python train.py --dataset="read English sentences (LibriTTS-R)" --n_mels=80 --hop_length=160 --input="log_mel" --encoder_arch="quartznet" --encoder_kernel_size=9 --decoder_width=256 --decoder_mlp_ratio=2 --decoder_parallel_block=false --decoder_positions="rope" --init="orthogonal" --learning_rate=0.0016 --warmup_steps=480 --weight_decay=0.1
Rows from block 4 of the text decoder, named by matrix and row number. Rows with one number belong to one attention dimension. Each number is 500 + 25 x the weight over its row's rms, rounded and kept within 0 to 999. All counts start at 0. Numbers have three digits each. After the name is the row's rms in percent of the matrix's.
# v: attention value (decoder.blocks.4.attn.v.weight, 256x256), inputs 0-127
# proj: attention output (decoder.blocks.4.attn.proj.weight, 256x256, transposed), outputs 0-127
v.31 093:502532526467555458469462472490491492487527501518505489472502456523500480475474465480456488541517451454491511492499465483510539487535505511490497488489507493469523497486481493499468490531488505505489477476523508484540544490487515483520521503520469511505464474511491518507439542473451502471527516506500492518539525512506489551499484562503479474504503482496481492472519487474498477448493
v.32 094:459512491525546506499483488509527524479464500490486528540520490515494522485515510537498502492506455481524478472436488473525521506527496488536499495486479490474530466485503512478515506427451483521487479482492528496521472455479488523485566476475489566515480511538488454495495485506525555492504515519494505497497508462520472436502460493525467517501535495481494552484488558514498532466555
v.33 099:509512503510510487523496492489491510475482490489508498485491479506535488545492507500530529499469488506558509481528517515462508459491480455457454467528528472488486536497506489469506510513520523480508517457465486436508522483515544507507523541513436491468477484519513508494471493523408526513477490518489453534482575500497511518524481487496503470506496499451478525483481503454482505534487
v.34 094:520523500500544523526514494468536490536471446542503497514491508539475533486501489499488477513526517504504472488478490532503507462521484497489483498469566475539472500505531508527511503514489517506493500525494525480519498555508445518499478512521533476487542507510499565495519501485493467501492463499498480492474493525497480544510478495482510474538464490512474527487487520544499500532470
v.35 098:482528484518500516483460535468486496515533476524508449501532479506501521513499489483518512526489513504502523505504510505464478492529482486498533504483509514514500473476525522529511485530507500516536515464499496477549512497485483524469510501496486522481461509514485460427534511481479467509460526514521498499446500521509538484516492509463501510558475539528474516517483491477510528500516
v.36 101:505476462545478521498523537510515512514496461507508538513510516469513499482501585499507501464522466476466515499488493480505496484484464507474534505522504542476534484508469482512531479501514505475525507515521472554462504533497514537460488479490490497525471503491530498535484489525530478511540452471461481496503489443484494503520540504481510492464562480493514502514488504502485503479513
v.37 093:504531515491485520483491499500502471536549500518472494489500470517508476541515506488462468527463493489530489483513488495498495483492513509510496455530504502519474522455486495526531442477509518522483501503464482473487526464524477476489504541479467512456444521474497474496495493500465439537428497510542480499504562502514511473468492519501521534497495540534494530583493476466485515493533
v.38 102:524522543493546484508504464522444519534462515474534475470538525511539506486504449485543485455464540537476547527536524480488471494525513498485468497505476512488484503471459540492494491515498468518466513554477444493468512517473497501518461507482482468528493466494510485474495500539485554509521507537459498497474483525490508472481505491497519502511527443478519530489489533501529485523500
v.39 087:483498481513507466508487474530530508502518508526474489469493509499484493523456440491514504483507500511495515519540492493507464525499505500494509470506512511515486491507526510488492531500490548438482511528486455510498501518517481527480508512457520498514558471498493531454480477496477500477533525486494529516487564474506494437537540522495502501495498462505464533501482513495509515486498
v.40 094:507498531484453550506496532508534501518499479448493529476469474511509499437555492473480465526566474491460491517490476535481468481529512496475559450473512512525520479489503448522518465486526489508498511523542485518498481487504531497497499475484471501489516543500431525486504458533482545458534465448484531492499485506532476517515498486497496551492528526531499524513497521483508483502518
v.41 097:471490527472486505467503495497494522530505490526541472496481513450493460531509481493505495518477465500495479538487479506548484496491497475510533525477483517468505482502483528522502465507450497455525487548541468495559516530526497528455479503479544481543534424532479538483503513502516460547508524526487493512489537522474520481492455475484515472557477493478513508510525496499516493488493
v.42 098:486459483485505489504468514504503527510508529477476493515522493479502512503504490490538492517528486532522518513518529499502460552494502482486510491509480482487528512502481489502499510487501476513476436500513503500512526494498472542483482517513508546538507471491503465520457555484451529507487492507478496478496476469497523472487508463495489471482505510499482466475493514523498500487494
v.43 093:498472477528501494493487502510502507489479490534512493501494508510499474481483531494496533501499478491529530450480481461509530514438516513523478525450523522479509529524545525494504515523450494504495482516467563497472489486500518529500522484508516440505442495500491478503442557503483505480534458481527465458484503576520475543479462501502541477490509504465525493513497521502506467526501
v.44 089:508549471529459519516501496520531471501464497497501492530507451442508516482508491509506472432513479482520506548529479486498535561541490519511493484502517493499489466535559495453514534533499477534526489507501504520487516506447513468511484519503522485501497505495487498516496487541529508506469536480544513469490506535506493483521474493508476520497481492541529518461483497551491486506497
v.45 097:432467491523505477477501504491521506496519502462508514533503524552519523468525545525546512457495512515496498513546519506493486483492522515466499510484486471526480513495510468465489492499463501501510487517513509506479504534506509446495555532501505482526521480505541502519513461526558538450475503523530516508483522463503465492515489472515460533484483485469472481510518445486518515503529
v.46 086:492439511517452505496458469511509505508547508515507491513503472525468498466500501502491507535506536530496470491476487488491529526532508514511516458498542510506523533496470496499478479527517518468477490547528479478476516479473494518461515484500463491459512474498479486548488507474478514487542502543473483497517495472521467529521502478501470515529504532528482498508485483486511509444527
v.47 100:546494524519524532528494528512501474517487493516519498523531497515532514465533506496509491496491533545490503532475468483516431549521486515529484506497438505516505586493534490518519540483530467531499483533482480450489504478510518498499501492516488527524531501526485464544501494509551509450518495509478491481492519536548476507474462469491493467472515448493491500471477502470501508514518
v.48 090:513517489528517515512512493514520541478521486437552470496440530459516476488481484477519525490500552520523509482571525528497490497532540491520513459492513454544506495518507493473518528464492457542478530483533534530510492488484503475519487509484459511499483502512528539469516486533466567478523468510452554506497521479490467503498514493465453509531520520550509517540494516526485510469528
v.49 094:431510531485480532503516526512482533501505509519491514478532489486514420531473459514497495562512503479453491505502509497480512495531497485525535531491497501474535490480487546518497520510525528537506517498465501509496501499509479501483541519485498474502493541492466467496440500492474466487463495511526495514485520514509520488490507507458488480484499523470475480513481516505505541534509
v.50 097:507487536503505529483525494496469496422462433505488503575511509566491506521512490518521517479496555559518519510451529535455490502522521494496475496510473488527534562504508524458541499472503527523497509551443535474470502467558507493546520484486517512514511518514515510514497495535478512515528502497471522466488504530542510466522509495476470456493505493482479519467491507500534508464485
v.51 096:491553506490470523528503479483491503494461521526491501505505526558515533545501457496540483498529521492482471477491514501516528511485445473485458466511507508505492493483502506484513500499507501528475476525484510482537505475531479457531505509493511486491520523509442464490518471542504482492479481519514486477507459486528497481480489515519550513524431503475488542517469477500506506464450
v.52 090:500492513489489496512521471481499522512466473499497496511498507430481467530469494493490513449497511497507475497578496489527519499515487494498447512540496494505483467462469521478490480521548493523511512511483512488499484524473544478542475467465495480525524531512463524489488517524514511478527469490464508485449492509484498523528546523492491563532514509505533509533503470510519500481561
v.53 092:483564460496493544504541486522542436505511513539513498543490460561475522497550489489459461520501516527529500496511517491497500474486495495460543514472497499474508508524501458497500504512543530495466475506453521489487516472513470499509494493507522496528486481504505469467489482516501517526487446467544508491509500483524508531534514488475494464460533536503507466516490498521505499455470
v.54 095:519493532502476510492546504507505511506489510546464517464479494510461514489489526498515451493473472456505559472502462522455516456464484508487583472466495497524494503516463517511517466462472522508506482498521479512494504521542513507509543459485471492492507514502494448519511494511488506473568434478466512475513507497485480482493511477522519480473509496487494515439493552480487460471491
v.55 091:491514522510514463540481516443494518484515496525488469513475446483499506521517478495461502486538541493495539482518507497461494538462517514459497507465496548499469498466504450503485508512506486504489524494471498531470527543512479507501451504553482559490519538503543539499511517503479495437507507474543504502491487499517513533475488551500516506531461503520496515475512506491482499513486
proj.31 075:515472498479494510540433514487535519503477497490537504497477510550498466533528512542447504494511519447509522518502583558489505521472504498508496538492514503504508495504512480524515497471526522502500482479495523485489512503466456519496508547428497496480544486478511501477546477493517523507504452485510506506513509519504514487498552490531539526497489491538521511530534534484505546541488
proj.32 093:502503486505457497489469496498517469484531496505471488470524495527501506520479492469516471521473450521448505526482511519464501496441467485543523513522504473498490509459515541486524528503470578495483495534505511515461522523509523491521463485491502484535563455449482492550473503492490507471506494531525499492506510484477517554493510516467472505536505504524505521523489503478534515502475
proj.33 104:474521528507488468493506513490490503509496508520542487530516476520472521512476518510485476497537530548503494502507518507512498514499493500479508532491496510474480454522509471501542540491484464475512482504512457530462500527491459508502513491478537521493493508512534532519535509469557522481500511510512484511516516538497504472486523487482508536491489494524515479497542542474507503536464
proj.34 091:461508513462530510505523484486558494469475504482453494504510523531505500499472500501515510484500528476499493569500553480489490468510486520542523503493463512518503498529490506532445501492521512519532497489488471513461484501494498513536468467470469518547485519495458513507467492518509488478506509504499459455483508457480520493541474493531461499457489504456504542501554474515464464503538
proj.35 103:483461509510557537473517457521514524453486510465522528478506470486500490531483504506508562537557514507492465519501492459539482496507503497499508529524467521497478466454482525461515526468524494489510507473496523506465466532532445442519536480500480470470513491460503520494494516507479530497522522511534484479531500524461522490493501447486525524454497493487488495489490503542524499518506
proj.36 114:487546476550506467472503516478481519513541495503524509488553472490480491452551505493496500507457502545498489487501454498459489507510503461475496466505471496485482524495529537420534542506439495509507506517481530499514516479488507462498472459485491489520488512522523533525484483478444472557471481497507527490509487517521451450482489506483506502495494515481466494525517494477457490478512
proj.37 091:504499485494512485547517496475478516457470503475521489520500491480445488502497518504520500490500500504504481525496471515546514558508460528474482535500487507514523480508513490476507512480518459474496478502508482506483469513515451514498529501462510478504510522477551464569514500478471553481518552500488475502498493499448484478538484459474498484546501465544511481490517516517551495504500
proj.38 113:523506523521495513492475466527532505486488467559479536517490504529494470551519534498464477543477469485498491482514495520521533530474540489484537430475564454505500512447518494533480523567541494541512472414511525534518471497519469503478514526542511521456479457501555501530526485495491517484494469471505459496504522497524496460478511520487481550457465500467495466485496493521524493516499
proj.39 078:485443486517503527496563521469506467490488481480420512501527502538509500534506528469502474497514494539506514527504540434516471505475504479506455535488538483470487532475494496519528498526495516512530500463487502530477497514493495491502474488581480524490472525486504494476499475508471505481522466462483501495515444441515535489481509521501499485466484487498497495491498525499467506513524
proj.40 100:514507449481510485486503490497495543492518485510479468482534538469539444507544541484515514466437489529520516512523507493522513517521464514485488505506488489509516507495533487432475477498510527512448522518509498527476506495495529465495503478475546470545491529508527509493479507474465473470508537511506537500485494492511508489487482479498496507501530482471504505530527475502493536447494
proj.41 105:495527484508564504531472478477505499489497508480494514491489478521418510457478481518490491505507522520487470483456505466539553487503535464499491502498464487488551525494540482487512538466453487526497497429475538488514503517536479511497479499493464533496449474498493510554506482514501515520470468504515463511562510469453502503489517462470534504420478466512522481497476511501498506524527
proj.42 097:510502541507476524500504507540482501480487516494494559509488500488503485546450493507471534493545451513483523516447482500483492535458516495497535463480534487506465507444475575478523485513517470489506521481512499532490481538486497453497497462493510500467517506472498528496531517479478506528472523486490484494509479516495471480473519490502476504516469494509510479470477518516445521526479
proj.43 101:488523523476440468509525505501504488521506531499556509541548478517464524460558457487478499443527530497547535512465488555480508446544522508520485441513493495491496516558526499463512475528510492471471509544517498485536546521485477486491465515485496486520517524494505493549468496486531498555500487530469472483498523488482473493464442486515495501536501505506482521513557487483475502521554
proj.44 086:517469483526506534482511546475443492514488511486532504530497502479516499522511503457476502484487462513463555477499510476505493480473525518478477505519510450474460501488511510516504516501464495504495468522530497502525501507520524529440499501528519463500473499486514497517479538485471467522495518552486443505493486470545497541551481462453462515516508522464488482522521461473485455523492
proj.45 090:536530510515474473482535522504476463468553548494479491490511499467510532509510511489542481540510486506474513486509483481453483525461517522532509496511476513515515461543481508486498526497490485453527496529492473518518560474523546463510472488507523499521488506506514449506549545498526479494467494502473520468477462482509544538459486480513505496486513506465520487478473501512501554466457
proj.46 064:522528493478533514522473476487478501499479503482500484508491509522505513512480502493557479535464495504504515502510483493475536487472489486533477508497481512521525522466477509502428518431533480452477512523487481451513503498481494564512527557519540509487503465535519471525477503504540499482521474475478478543498508502478495517496529498497524480517506498518547497493490498510494591479488
proj.47 090:546508514519479494478528478498489504499477481567510530523495522486503500491469515499513483480520478492510475500547554515482531494467493477471547489486529494504499525488466557538509457500507503472499529499500515542521477494505515460508520496491554510514522496495513488521508481497476482476509495536509490525446493464508500525518505485486459519574504513467517478438530452514561496542489
proj.48 071:486436509514497500481480499515528527504517508490453493531517450507525480564532492508509489489496482511477501506528486507486526508476486512489536491472511496513466471450517468550499509493513492510495455517498461529507502495495498509516512523487503500462510503498526491501476543485506505496550515518490507503526489540504498505512506481529517550437542496489490460519506506507481559479466
proj.49 103:526539468512479524511479526503449505494499525486521507527513522491521493486493526516496442510491511477509533515467463529527519509491495550488483510500540433503482449502519504451481505497540491492485498484503484515472526533507489483515508502496521526493527467497539482486489558534445549551497470510467506468487504516482493471501490546501494492527491486527488510495502500511512451523467
proj.50 078:488499512477464495495493464496498502493495492515472533519483486478510473473477522480505466512506505482499525517501542539457561520474489545536546515495513488519458487457479497559552538514525487488480493514517445517508510504515521483513493517515532529517503500514514497502467502480464491464495532541515459497457492501500499492520462462463514533489500494490521500450505484465555504482549
proj.51 069:517469505516527491486554544509500514483528490502483543515490470508476444475491488500541493500495510503509534530480518482522470529487489510488569505487472488533505497474507495550479513530502451490520521516491513514464485478511499474519511524490506508543496502459515474491482462487498493482488547516489515477487516484512501459565477487501487540510505498480488440497517483510560487521521
proj.52 097:494473498472487479505487503485480498526548503490513501542527506505490447492510495461474492510513482516465519487495486519500535492491522527501495448490471465450498501510557471537472516538522519530480472485481471504464529479504459551485537519530513516512491454463487486519493496488514497477486524523418497503516511517504476503523520490520502472445509489505451475484507528533502480482474
proj.53 103:480478515487511480520490511476505536532454511478494499515478440461526480494481483505528515518506501515497525522478525498485452547523510542531534500499504486563506509510502492474493519511477467412488476536511543461452495502531487529478510489522536461490503516512529500460533459465512476537535510516479476482462475524527478461543489505501500511537484511536464477497473509433512506459574
proj.54 095:469521503488512466530418513513544543471551460527517497482515543475514509489505518466478490500449498537534478527456542488491500530516502497479537544511498511502481492471514534474514533509515514484487471469485513476469502485437502473490462486454506516556484508491488548520469490473454478476541470472510520512500526497516541484504531507515504505528508522500528519501519482494497544503500
proj.55 087:511472510501500503449526502490531491484491485495544432512507530506505502469493480444471516501511531462518456541482514531521519466500481480508499499514494525538505472534500492492493477470517562515518491473503475503528523472491516484501493432485542479507499514507493493476537509527553504533524493520483466472516494496506503504513512454531497476429511487471504516522492536478490524515531