Weights of a small encoder-decoder audio transcriber: encoder norm batchnorm, 15625 training examples.
Rows from block 12 of the audio encoder of a small encoder-decoder audio transcriber, named by matrix and row number. Rows with one number belong to one channel. Each number is 200 + 40 x the weight over its row's rms, rounded and kept within 0 to 999. All counts start at 0. After the name is the row's rms in percent of the matrix's.
After each channel's rows are labels from the 100 clips, of 14976, where the channel reaches its highest value: "responds to" is what is common among them. Only what is clearly more common there than usual is listed. The data: read English sentences (LibriTTS-R). In brackets: how many of the 100, against the usual share in percent.
# convs1: first pointwise conv (encoder.blocks.12.convs.1.weight, 192x192x1), inputs 0-63
# convs3: second pointwise conv (encoder.blocks.12.convs.3.weight, 192x192x1, transposed), outputs 0-63

convs1.73,105,258,265,228,175,207,203,251,101,263,215,124,226,199,233,207,120,175,214,192,208,255,133,212,169,157,241,166,186,162,185,172,207,210,240,131,174,197,225,122,218,156,189,200,183,180,190,256,243,255,168,165,258,216,161,192,204,143,227,216,199,219,189,284,261
convs3.73,109,186,282,220,202,178,195,205,230,221,216,203,195,197,242,135,207,192,185,155,188,236,250,145,169,184,240,153,243,205,194,258,251,183,134,134,258,84,205,201,160,267,156,181,279,158,249,206,203,177,183,159,159,151,256,203,264,265,223,202,241,160,194,178,232
responds to: the word "was" (35 vs 16); the word "you" (33 vs 14.3); the word "have" (26 vs 7.2); the word "she" (26 vs 8.7)

convs1.47,098,225,244,144,231,298,188,231,131,183,193,183,248,163,128,234,159,143,249,221,187,217,201,183,178,255,210,193,274,188,126,163,240,106,213,208,107,252,207,189,160,171,145,165,208,194,218,209,191,230,234,193,226,255,187,197,203,240,169,208,178,181,133,164,173
convs3.47,101,188,87,245,189,278,154,202,198,216,193,245,166,153,185,176,270,143,257,238,248,224,207,281,270,149,186,218,230,224,222,225,227,247,243,210,254,199,199,231,176,196,218,226,221,227,235,232,210,265,208,218,184,222,253,213,174,187,202,151,208,214,105,177,210
responds to: the word "be" (29 vs 7.9)

convs1.31,101,221,261,238,191,193,193,193,187,216,159,234,214,207,156,215,199,183,145,228,192,213,189,205,249,155,235,272,246,171,191,233,220,282,249,137,147,219,229,189,248,234,177,199,165,270,190,243,231,198,188,167,213,174,219,153,187,167,234,210,224,186,233,167,179
convs3.31,105,138,219,234,134,189,164,193,134,149,262,191,120,212,266,185,163,248,230,248,197,240,236,233,266,215,213,178,181,280,165,158,201,186,330,221,187,217,203,141,134,214,105,217,146,170,235,95,198,262,183,220,214,192,189,207,200,228,282,139,177,208,203,253,226
responds to: the word "not" (27 vs 8.7)

convs1.56,101,187,231,214,198,224,151,185,180,138,190,168,210,174,186,184,211,229,235,167,230,216,247,208,242,219,195,202,227,183,185,216,84,233,136,193,172,229,224,148,209,141,168,91,198,127,196,255,233,208,212,201,194,203,191,211,267,185,139,212,183,231,154,279,166
convs3.56,106,221,260,238,182,237,203,258,104,235,162,85,156,179,167,171,205,235,237,89,200,145,175,158,179,207,207,240,175,182,203,188,179,148,127,173,199,209,221,168,189,194,205,210,261,163,216,234,137,201,205,186,254,283,193,202,173,176,188,182,287,161,262,231,209
responds to: the word "him" (33 vs 6.3)

convs1.122,094,255,243,158,205,284,188,217,165,204,142,223,245,180,187,178,143,134,15,244,181,172,198,162,168,234,235,214,216,198,186,221,187,180,190,258,170,233,197,179,176,183,139,243,154,215,231,207,196,177,164,202,239,152,204,184,172,285,140,186,230,184,106,256,181
convs3.122,092,164,240,205,155,165,171,229,183,209,148,214,192,190,188,214,140,184,116,231,101,255,243,180,197,142,209,247,159,266,138,240,253,229,254,151,190,184,181,171,155,212,210,155,261,182,189,172,238,193,173,280,202,227,241,252,169,159,178,232,208,221,195,162,224
responds to: the word "the" (86 vs 49)

convs1.98,105,141,233,202,212,209,164,212,186,178,142,173,240,162,207,229,166,165,224,170,188,205,161,248,130,191,173,134,243,229,185,216,201,157,201,183,192,226,100,263,177,212,155,213,226,305,185,251,149,216,158,182,201,185,150,160,274,252,157,233,178,205,178,269,196
convs3.98,109,249,216,249,215,191,181,127,212,217,216,212,188,140,247,170,178,240,194,223,206,218,231,230,227,227,271,178,135,183,257,171,181,138,236,102,159,181,177,222,281,177,236,187,196,155,221,257,276,190,204,226,252,240,160,134,154,165,238,168,185,201,294,243,200
responds to: the word "you" (36 vs 14.3)

convs1.27,101,222,191,170,187,191,179,280,272,211,182,157,201,266,198,187,176,141,204,192,197,127,143,192,150,202,129,193,221,194,289,223,162,231,195,183,201,255,123,178,252,211,198,232,237,166,242,192,178,194,212,233,183,233,245,167,154,252,201,143,165,183,198,188,188
convs3.27,108,182,165,222,233,243,197,174,247,199,132,204,182,275,210,207,259,135,210,222,230,199,199,236,221,233,201,213,203,222,216,281,225,178,266,187,202,244,162,181,251,221,228,164,243,226,226,133,187,147,224,143,209,228,195,144,108,218,202,258,266,231,195,221,152
responds to: the word "him" (40 vs 6.3)

convs1.135,101,147,166,180,232,189,242,191,256,228,175,170,222,146,150,153,220,211,170,190,209,134,258,182,226,165,226,236,216,141,244,266,99,196,182,165,178,239,166,216,170,133,206,157,169,299,210,208,268,264,239,197,205,102,260,184,274,159,196,236,158,186,205,285,252
convs3.135,104,199,203,197,163,185,199,240,169,295,199,292,260,187,213,172,197,195,239,214,255,121,197,263,205,252,209,192,182,236,176,123,155,194,137,200,223,240,165,190,205,296,161,150,232,104,196,198,162,183,119,202,227,228,175,130,119,189,182,170,208,233,167,213,193
responds to: the word "was" (41 vs 16)

convs1.94,094,139,185,220,224,231,189,164,174,190,174,138,276,239,165,224,187,232,217,132,229,210,209,193,195,194,173,222,179,174,185,223,100,242,181,184,259,194,231,173,231,198,231,294,213,125,196,210,141,230,170,187,125,224,246,113,232,179,278,251,142,167,251,228,207
convs3.94,096,160,157,218,133,180,207,230,92,218,237,186,223,174,185,250,179,203,196,250,224,210,291,165,184,180,146,216,169,239,217,219,280,299,215,163,162,295,174,238,183,168,211,206,213,178,245,193,145,282,203,253,206,175,219,178,165,160,193,228,194,199,220,200,187
responds to: the word "he" (39 vs 17.3)

convs1.72,101,232,201,159,246,168,159,132,217,260,182,192,182,212,188,183,98,221,223,138,151,143,183,160,201,194,239,202,242,158,228,167,225,190,203,185,197,294,228,171,238,215,177,211,231,170,214,191,256,229,148,178,176,295,95,164,276,197,203,183,211,164,180,244,165
convs3.72,100,218,141,199,162,208,175,222,215,248,208,127,230,129,225,202,134,230,168,180,202,211,232,205,200,180,259,205,187,201,123,202,193,158,214,201,202,178,186,203,193,214,257,225,205,170,234,236,250,236,225,168,184,178,200,239,280,274,216,177,190,179,230,232,225
responds to: the word "was" (63 vs 16)

convs1.103,099,140,230,207,109,231,167,163,210,187,153,160,203,191,239,220,220,200,280,204,201,233,157,194,202,149,226,225,218,210,264,212,176,259,179,148,106,176,182,206,217,223,149,241,147,234,189,210,304,222,249,213,223,108,156,207,207,239,232,135,160,242,221,217,231
convs3.103,096,180,218,236,128,148,214,138,231,194,228,174,116,188,141,206,158,152,220,139,238,218,132,176,203,128,195,198,237,222,234,163,325,230,245,218,224,197,178,170,224,160,167,179,279,268,208,259,196,204,140,201,214,215,199,224,259,277,180,175,191,228,167,186,306
responds to: the word "she" (55 vs 8.7)

convs1.38,097,165,141,160,184,201,161,152,195,226,228,122,202,226,239,212,190,205,229,254,188,139,254,278,227,216,241,189,214,181,165,207,183,145,173,270,211,168,152,236,273,221,242,230,199,224,111,266,216,155,169,232,214,192,253,191,186,254,147,230,168,219,222,250,197
convs3.38,098,206,137,188,211,181,173,306,209,201,265,238,198,248,226,135,186,224,250,211,165,164,206,226,221,176,219,216,173,204,271,171,158,292,244,160,234,160,192,151,116,194,160,130,249,231,176,196,189,300,220,208,201,210,238,193,136,210,203,211,195,285,175,203,245
responds to: the word "she" (30 vs 8.7)

convs1.43,099,192,278,211,250,198,219,250,248,164,153,224,267,250,207,169,245,219,217,207,257,207,264,253,234,176,197,152,202,189,165,245,268,235,120,256,203,231,228,193,229,209,217,215,137,236,172,241,151,186,231,166,193,176,138,224,150,221,195,189,207,207,129,294,297
convs3.43,095,227,202,229,209,250,167,216,275,220,91,205,152,242,183,211,140,177,236,179,214,237,168,194,174,200,272,156,142,194,245,213,201,185,181,213,284,112,263,189,222,145,210,216,124,226,258,175,269,205,223,204,232,273,223,126,212,201,213,171,276,176,201,223,228
responds to: the word "people" (32 vs 0.9)

convs1.20,096,253,171,225,222,284,195,151,237,190,264,243,162,168,255,201,156,196,184,222,223,243,218,213,166,145,184,136,178,139,211,147,189,272,200,194,167,223,239,224,246,184,197,214,134,202,97,191,228,218,201,232,282,219,276,197,196,244,139,240,187,245,151,174,209
convs3.20,093,176,153,196,189,316,153,190,184,193,200,257,200,186,181,262,178,170,284,165,196,145,256,109,219,164,216,172,195,215,136,205,200,185,163,238,305,178,169,242,161,229,177,102,254,156,230,161,248,229,104,206,200,208,140,247,220,223,156,265,180,249,164,189,262
responds to: the word "but" (32 vs 9.1)

convs1.161,103,118,233,219,194,196,141,150,255,229,238,190,223,235,241,192,204,216,282,213,174,228,210,148,242,176,206,250,200,204,165,189,201,188,217,178,206,191,196,186,213,169,129,177,214,222,269,141,250,258,181,200,222,177,230,145,165,154,173,257,252,225,152,276,221
convs3.161,110,196,204,181,106,211,155,228,173,205,228,173,180,182,200,226,216,237,164,240,289,224,190,278,174,196,235,186,217,231,237,214,208,239,251,233,169,241,183,162,165,176,218,187,207,192,187,201,234,221,194,315,285,180,207,204,204,288,220,215,131,207,193,148,210
responds to: the word "one" (58 vs 4.4)

convs1.35,102,222,192,209,235,175,95,221,198,228,218,198,157,172,126,213,193,239,246,228,190,215,258,180,203,140,175,171,224,204,203,143,128,216,185,149,210,174,215,241,236,156,258,217,196,219,260,185,161,206,129,220,234,144,126,179,250,246,204,192,220,216,238,290,197
convs3.35,102,213,205,217,242,200,170,147,159,220,173,167,146,141,223,219,144,265,159,184,166,221,251,157,204,184,258,148,210,188,144,228,201,269,199,201,202,159,200,217,153,198,218,244,246,133,179,242,182,141,216,183,217,253,183,153,279,181,96,217,186,146,193,235,288
responds to: the word "you" (34 vs 14.3)

convs1.132,104,170,164,188,209,243,231,215,226,170,195,243,222,204,211,147,190,235,167,167,182,183,156,248,209,159,270,260,246,222,192,212,177,166,192,258,186,179,166,223,244,182,152,188,236,259,165,170,196,200,197,206,186,230,246,164,162,202,181,191,216,154,272,247,235
convs3.132,098,280,219,175,184,213,157,210,154,149,149,289,165,273,261,241,166,248,305,230,201,219,157,223,154,178,181,189,214,191,228,193,171,214,136,159,197,188,187,221,327,251,231,168,147,176,247,270,227,164,214,114,283,226,205,207,198,180,222,216,208,167,196,158,182
responds to: the word "his" (44 vs 9.9)

convs1.148,100,157,182,129,283,244,221,215,215,161,193,146,209,208,297,195,177,185,149,189,178,158,195,176,147,249,263,177,282,148,318,242,155,181,214,213,286,257,146,244,204,185,219,219,261,206,186,298,245,178,182,302,199,256,212,223,154,257,184,198,222,163,186,268,211
convs3.148,109,241,265,178,150,267,213,258,156,216,223,256,168,279,216,184,189,199,233,188,237,211,209,241,233,212,213,219,194,220,135,185,179,250,190,197,261,161,212,171,154,173,160,176,259,153,256,108,200,196,204,193,273,169,221,280,208,187,204,212,195,140,215,235,260
responds to: the word "she" (44 vs 8.7); the word "had" (33 vs 8)

convs1.4,091,240,255,180,103,195,230,215,215,158,186,206,239,230,184,197,196,139,239,275,137,214,204,251,199,129,142,161,231,202,200,199,278,168,241,193,236,184,184,178,217,194,251,252,214,246,120,202,239,167,170,219,159,189,167,177,236,177,246,106,202,160,231,185,189
convs3.4,102,182,168,189,180,190,151,229,192,202,209,150,216,201,177,152,247,248,204,272,222,257,184,234,195,191,204,270,151,218,167,235,188,197,196,177,249,221,205,218,236,134,257,197,185,148,118,164,218,150,243,214,145,124,226,182,186,246,250,280,228,203,198,109,161
responds to: the word "was" (42 vs 16)

convs1.173,102,189,193,151,101,108,210,275,163,169,208,252,156,153,252,226,199,215,246,211,201,247,188,225,240,148,181,197,208,228,182,209,194,213,132,168,89,252,182,155,155,178,155,188,277,272,197,187,223,165,262,191,155,302,225,171,177,196,108,196,222,202,222,207,115
convs3.173,098,222,236,243,114,129,216,257,219,183,198,179,218,241,234,248,226,276,158,238,306,190,213,232,235,215,220,255,175,197,229,196,216,212,269,263,154,173,198,247,253,241,236,150,151,224,209,142,90,248,143,282,192,185,251,166,175,256,204,128,211,190,161,212,198
responds to: the word "not" (38 vs 8.7); the word "she" (32 vs 8.7); the word "could" (30 vs 3)

convs1.189,100,141,191,138,247,231,163,207,209,211,244,191,143,194,223,256,115,240,277,169,180,269,243,199,190,181,201,118,267,214,272,152,118,228,226,173,212,186,99,126,174,245,210,163,252,209,186,155,136,245,236,277,234,192,230,186,192,240,229,165,182,153,228,224,204
convs3.189,105,185,173,208,167,198,146,229,162,176,195,175,213,197,275,122,147,205,149,218,197,246,200,230,214,215,171,242,212,190,197,170,182,148,206,190,161,220,157,222,216,203,139,241,219,150,213,260,127,206,191,137,215,119,249,241,198,318,185,174,227,249,171,207,203
responds to: the word "the" (75 vs 49); the word "of" (59 vs 25.4)

convs1.89,105,220,228,187,257,237,300,194,175,171,204,204,210,178,166,176,138,207,178,155,215,163,252,167,172,184,224,187,198,284,212,219,141,177,136,149,253,223,150,304,210,241,150,139,216,245,165,251,153,204,183,160,264,153,199,107,158,202,200,250,232,138,236,146,172
convs3.89,105,153,262,168,220,186,187,178,154,200,160,203,248,212,161,169,152,234,166,236,183,209,114,194,160,154,222,130,220,240,211,180,190,167,262,291,175,252,199,160,196,182,172,165,240,192,247,166,239,181,208,232,278,154,168,167,228,174,195,217,256,193,91,163,199
responds to: the word "her" (32 vs 7.6)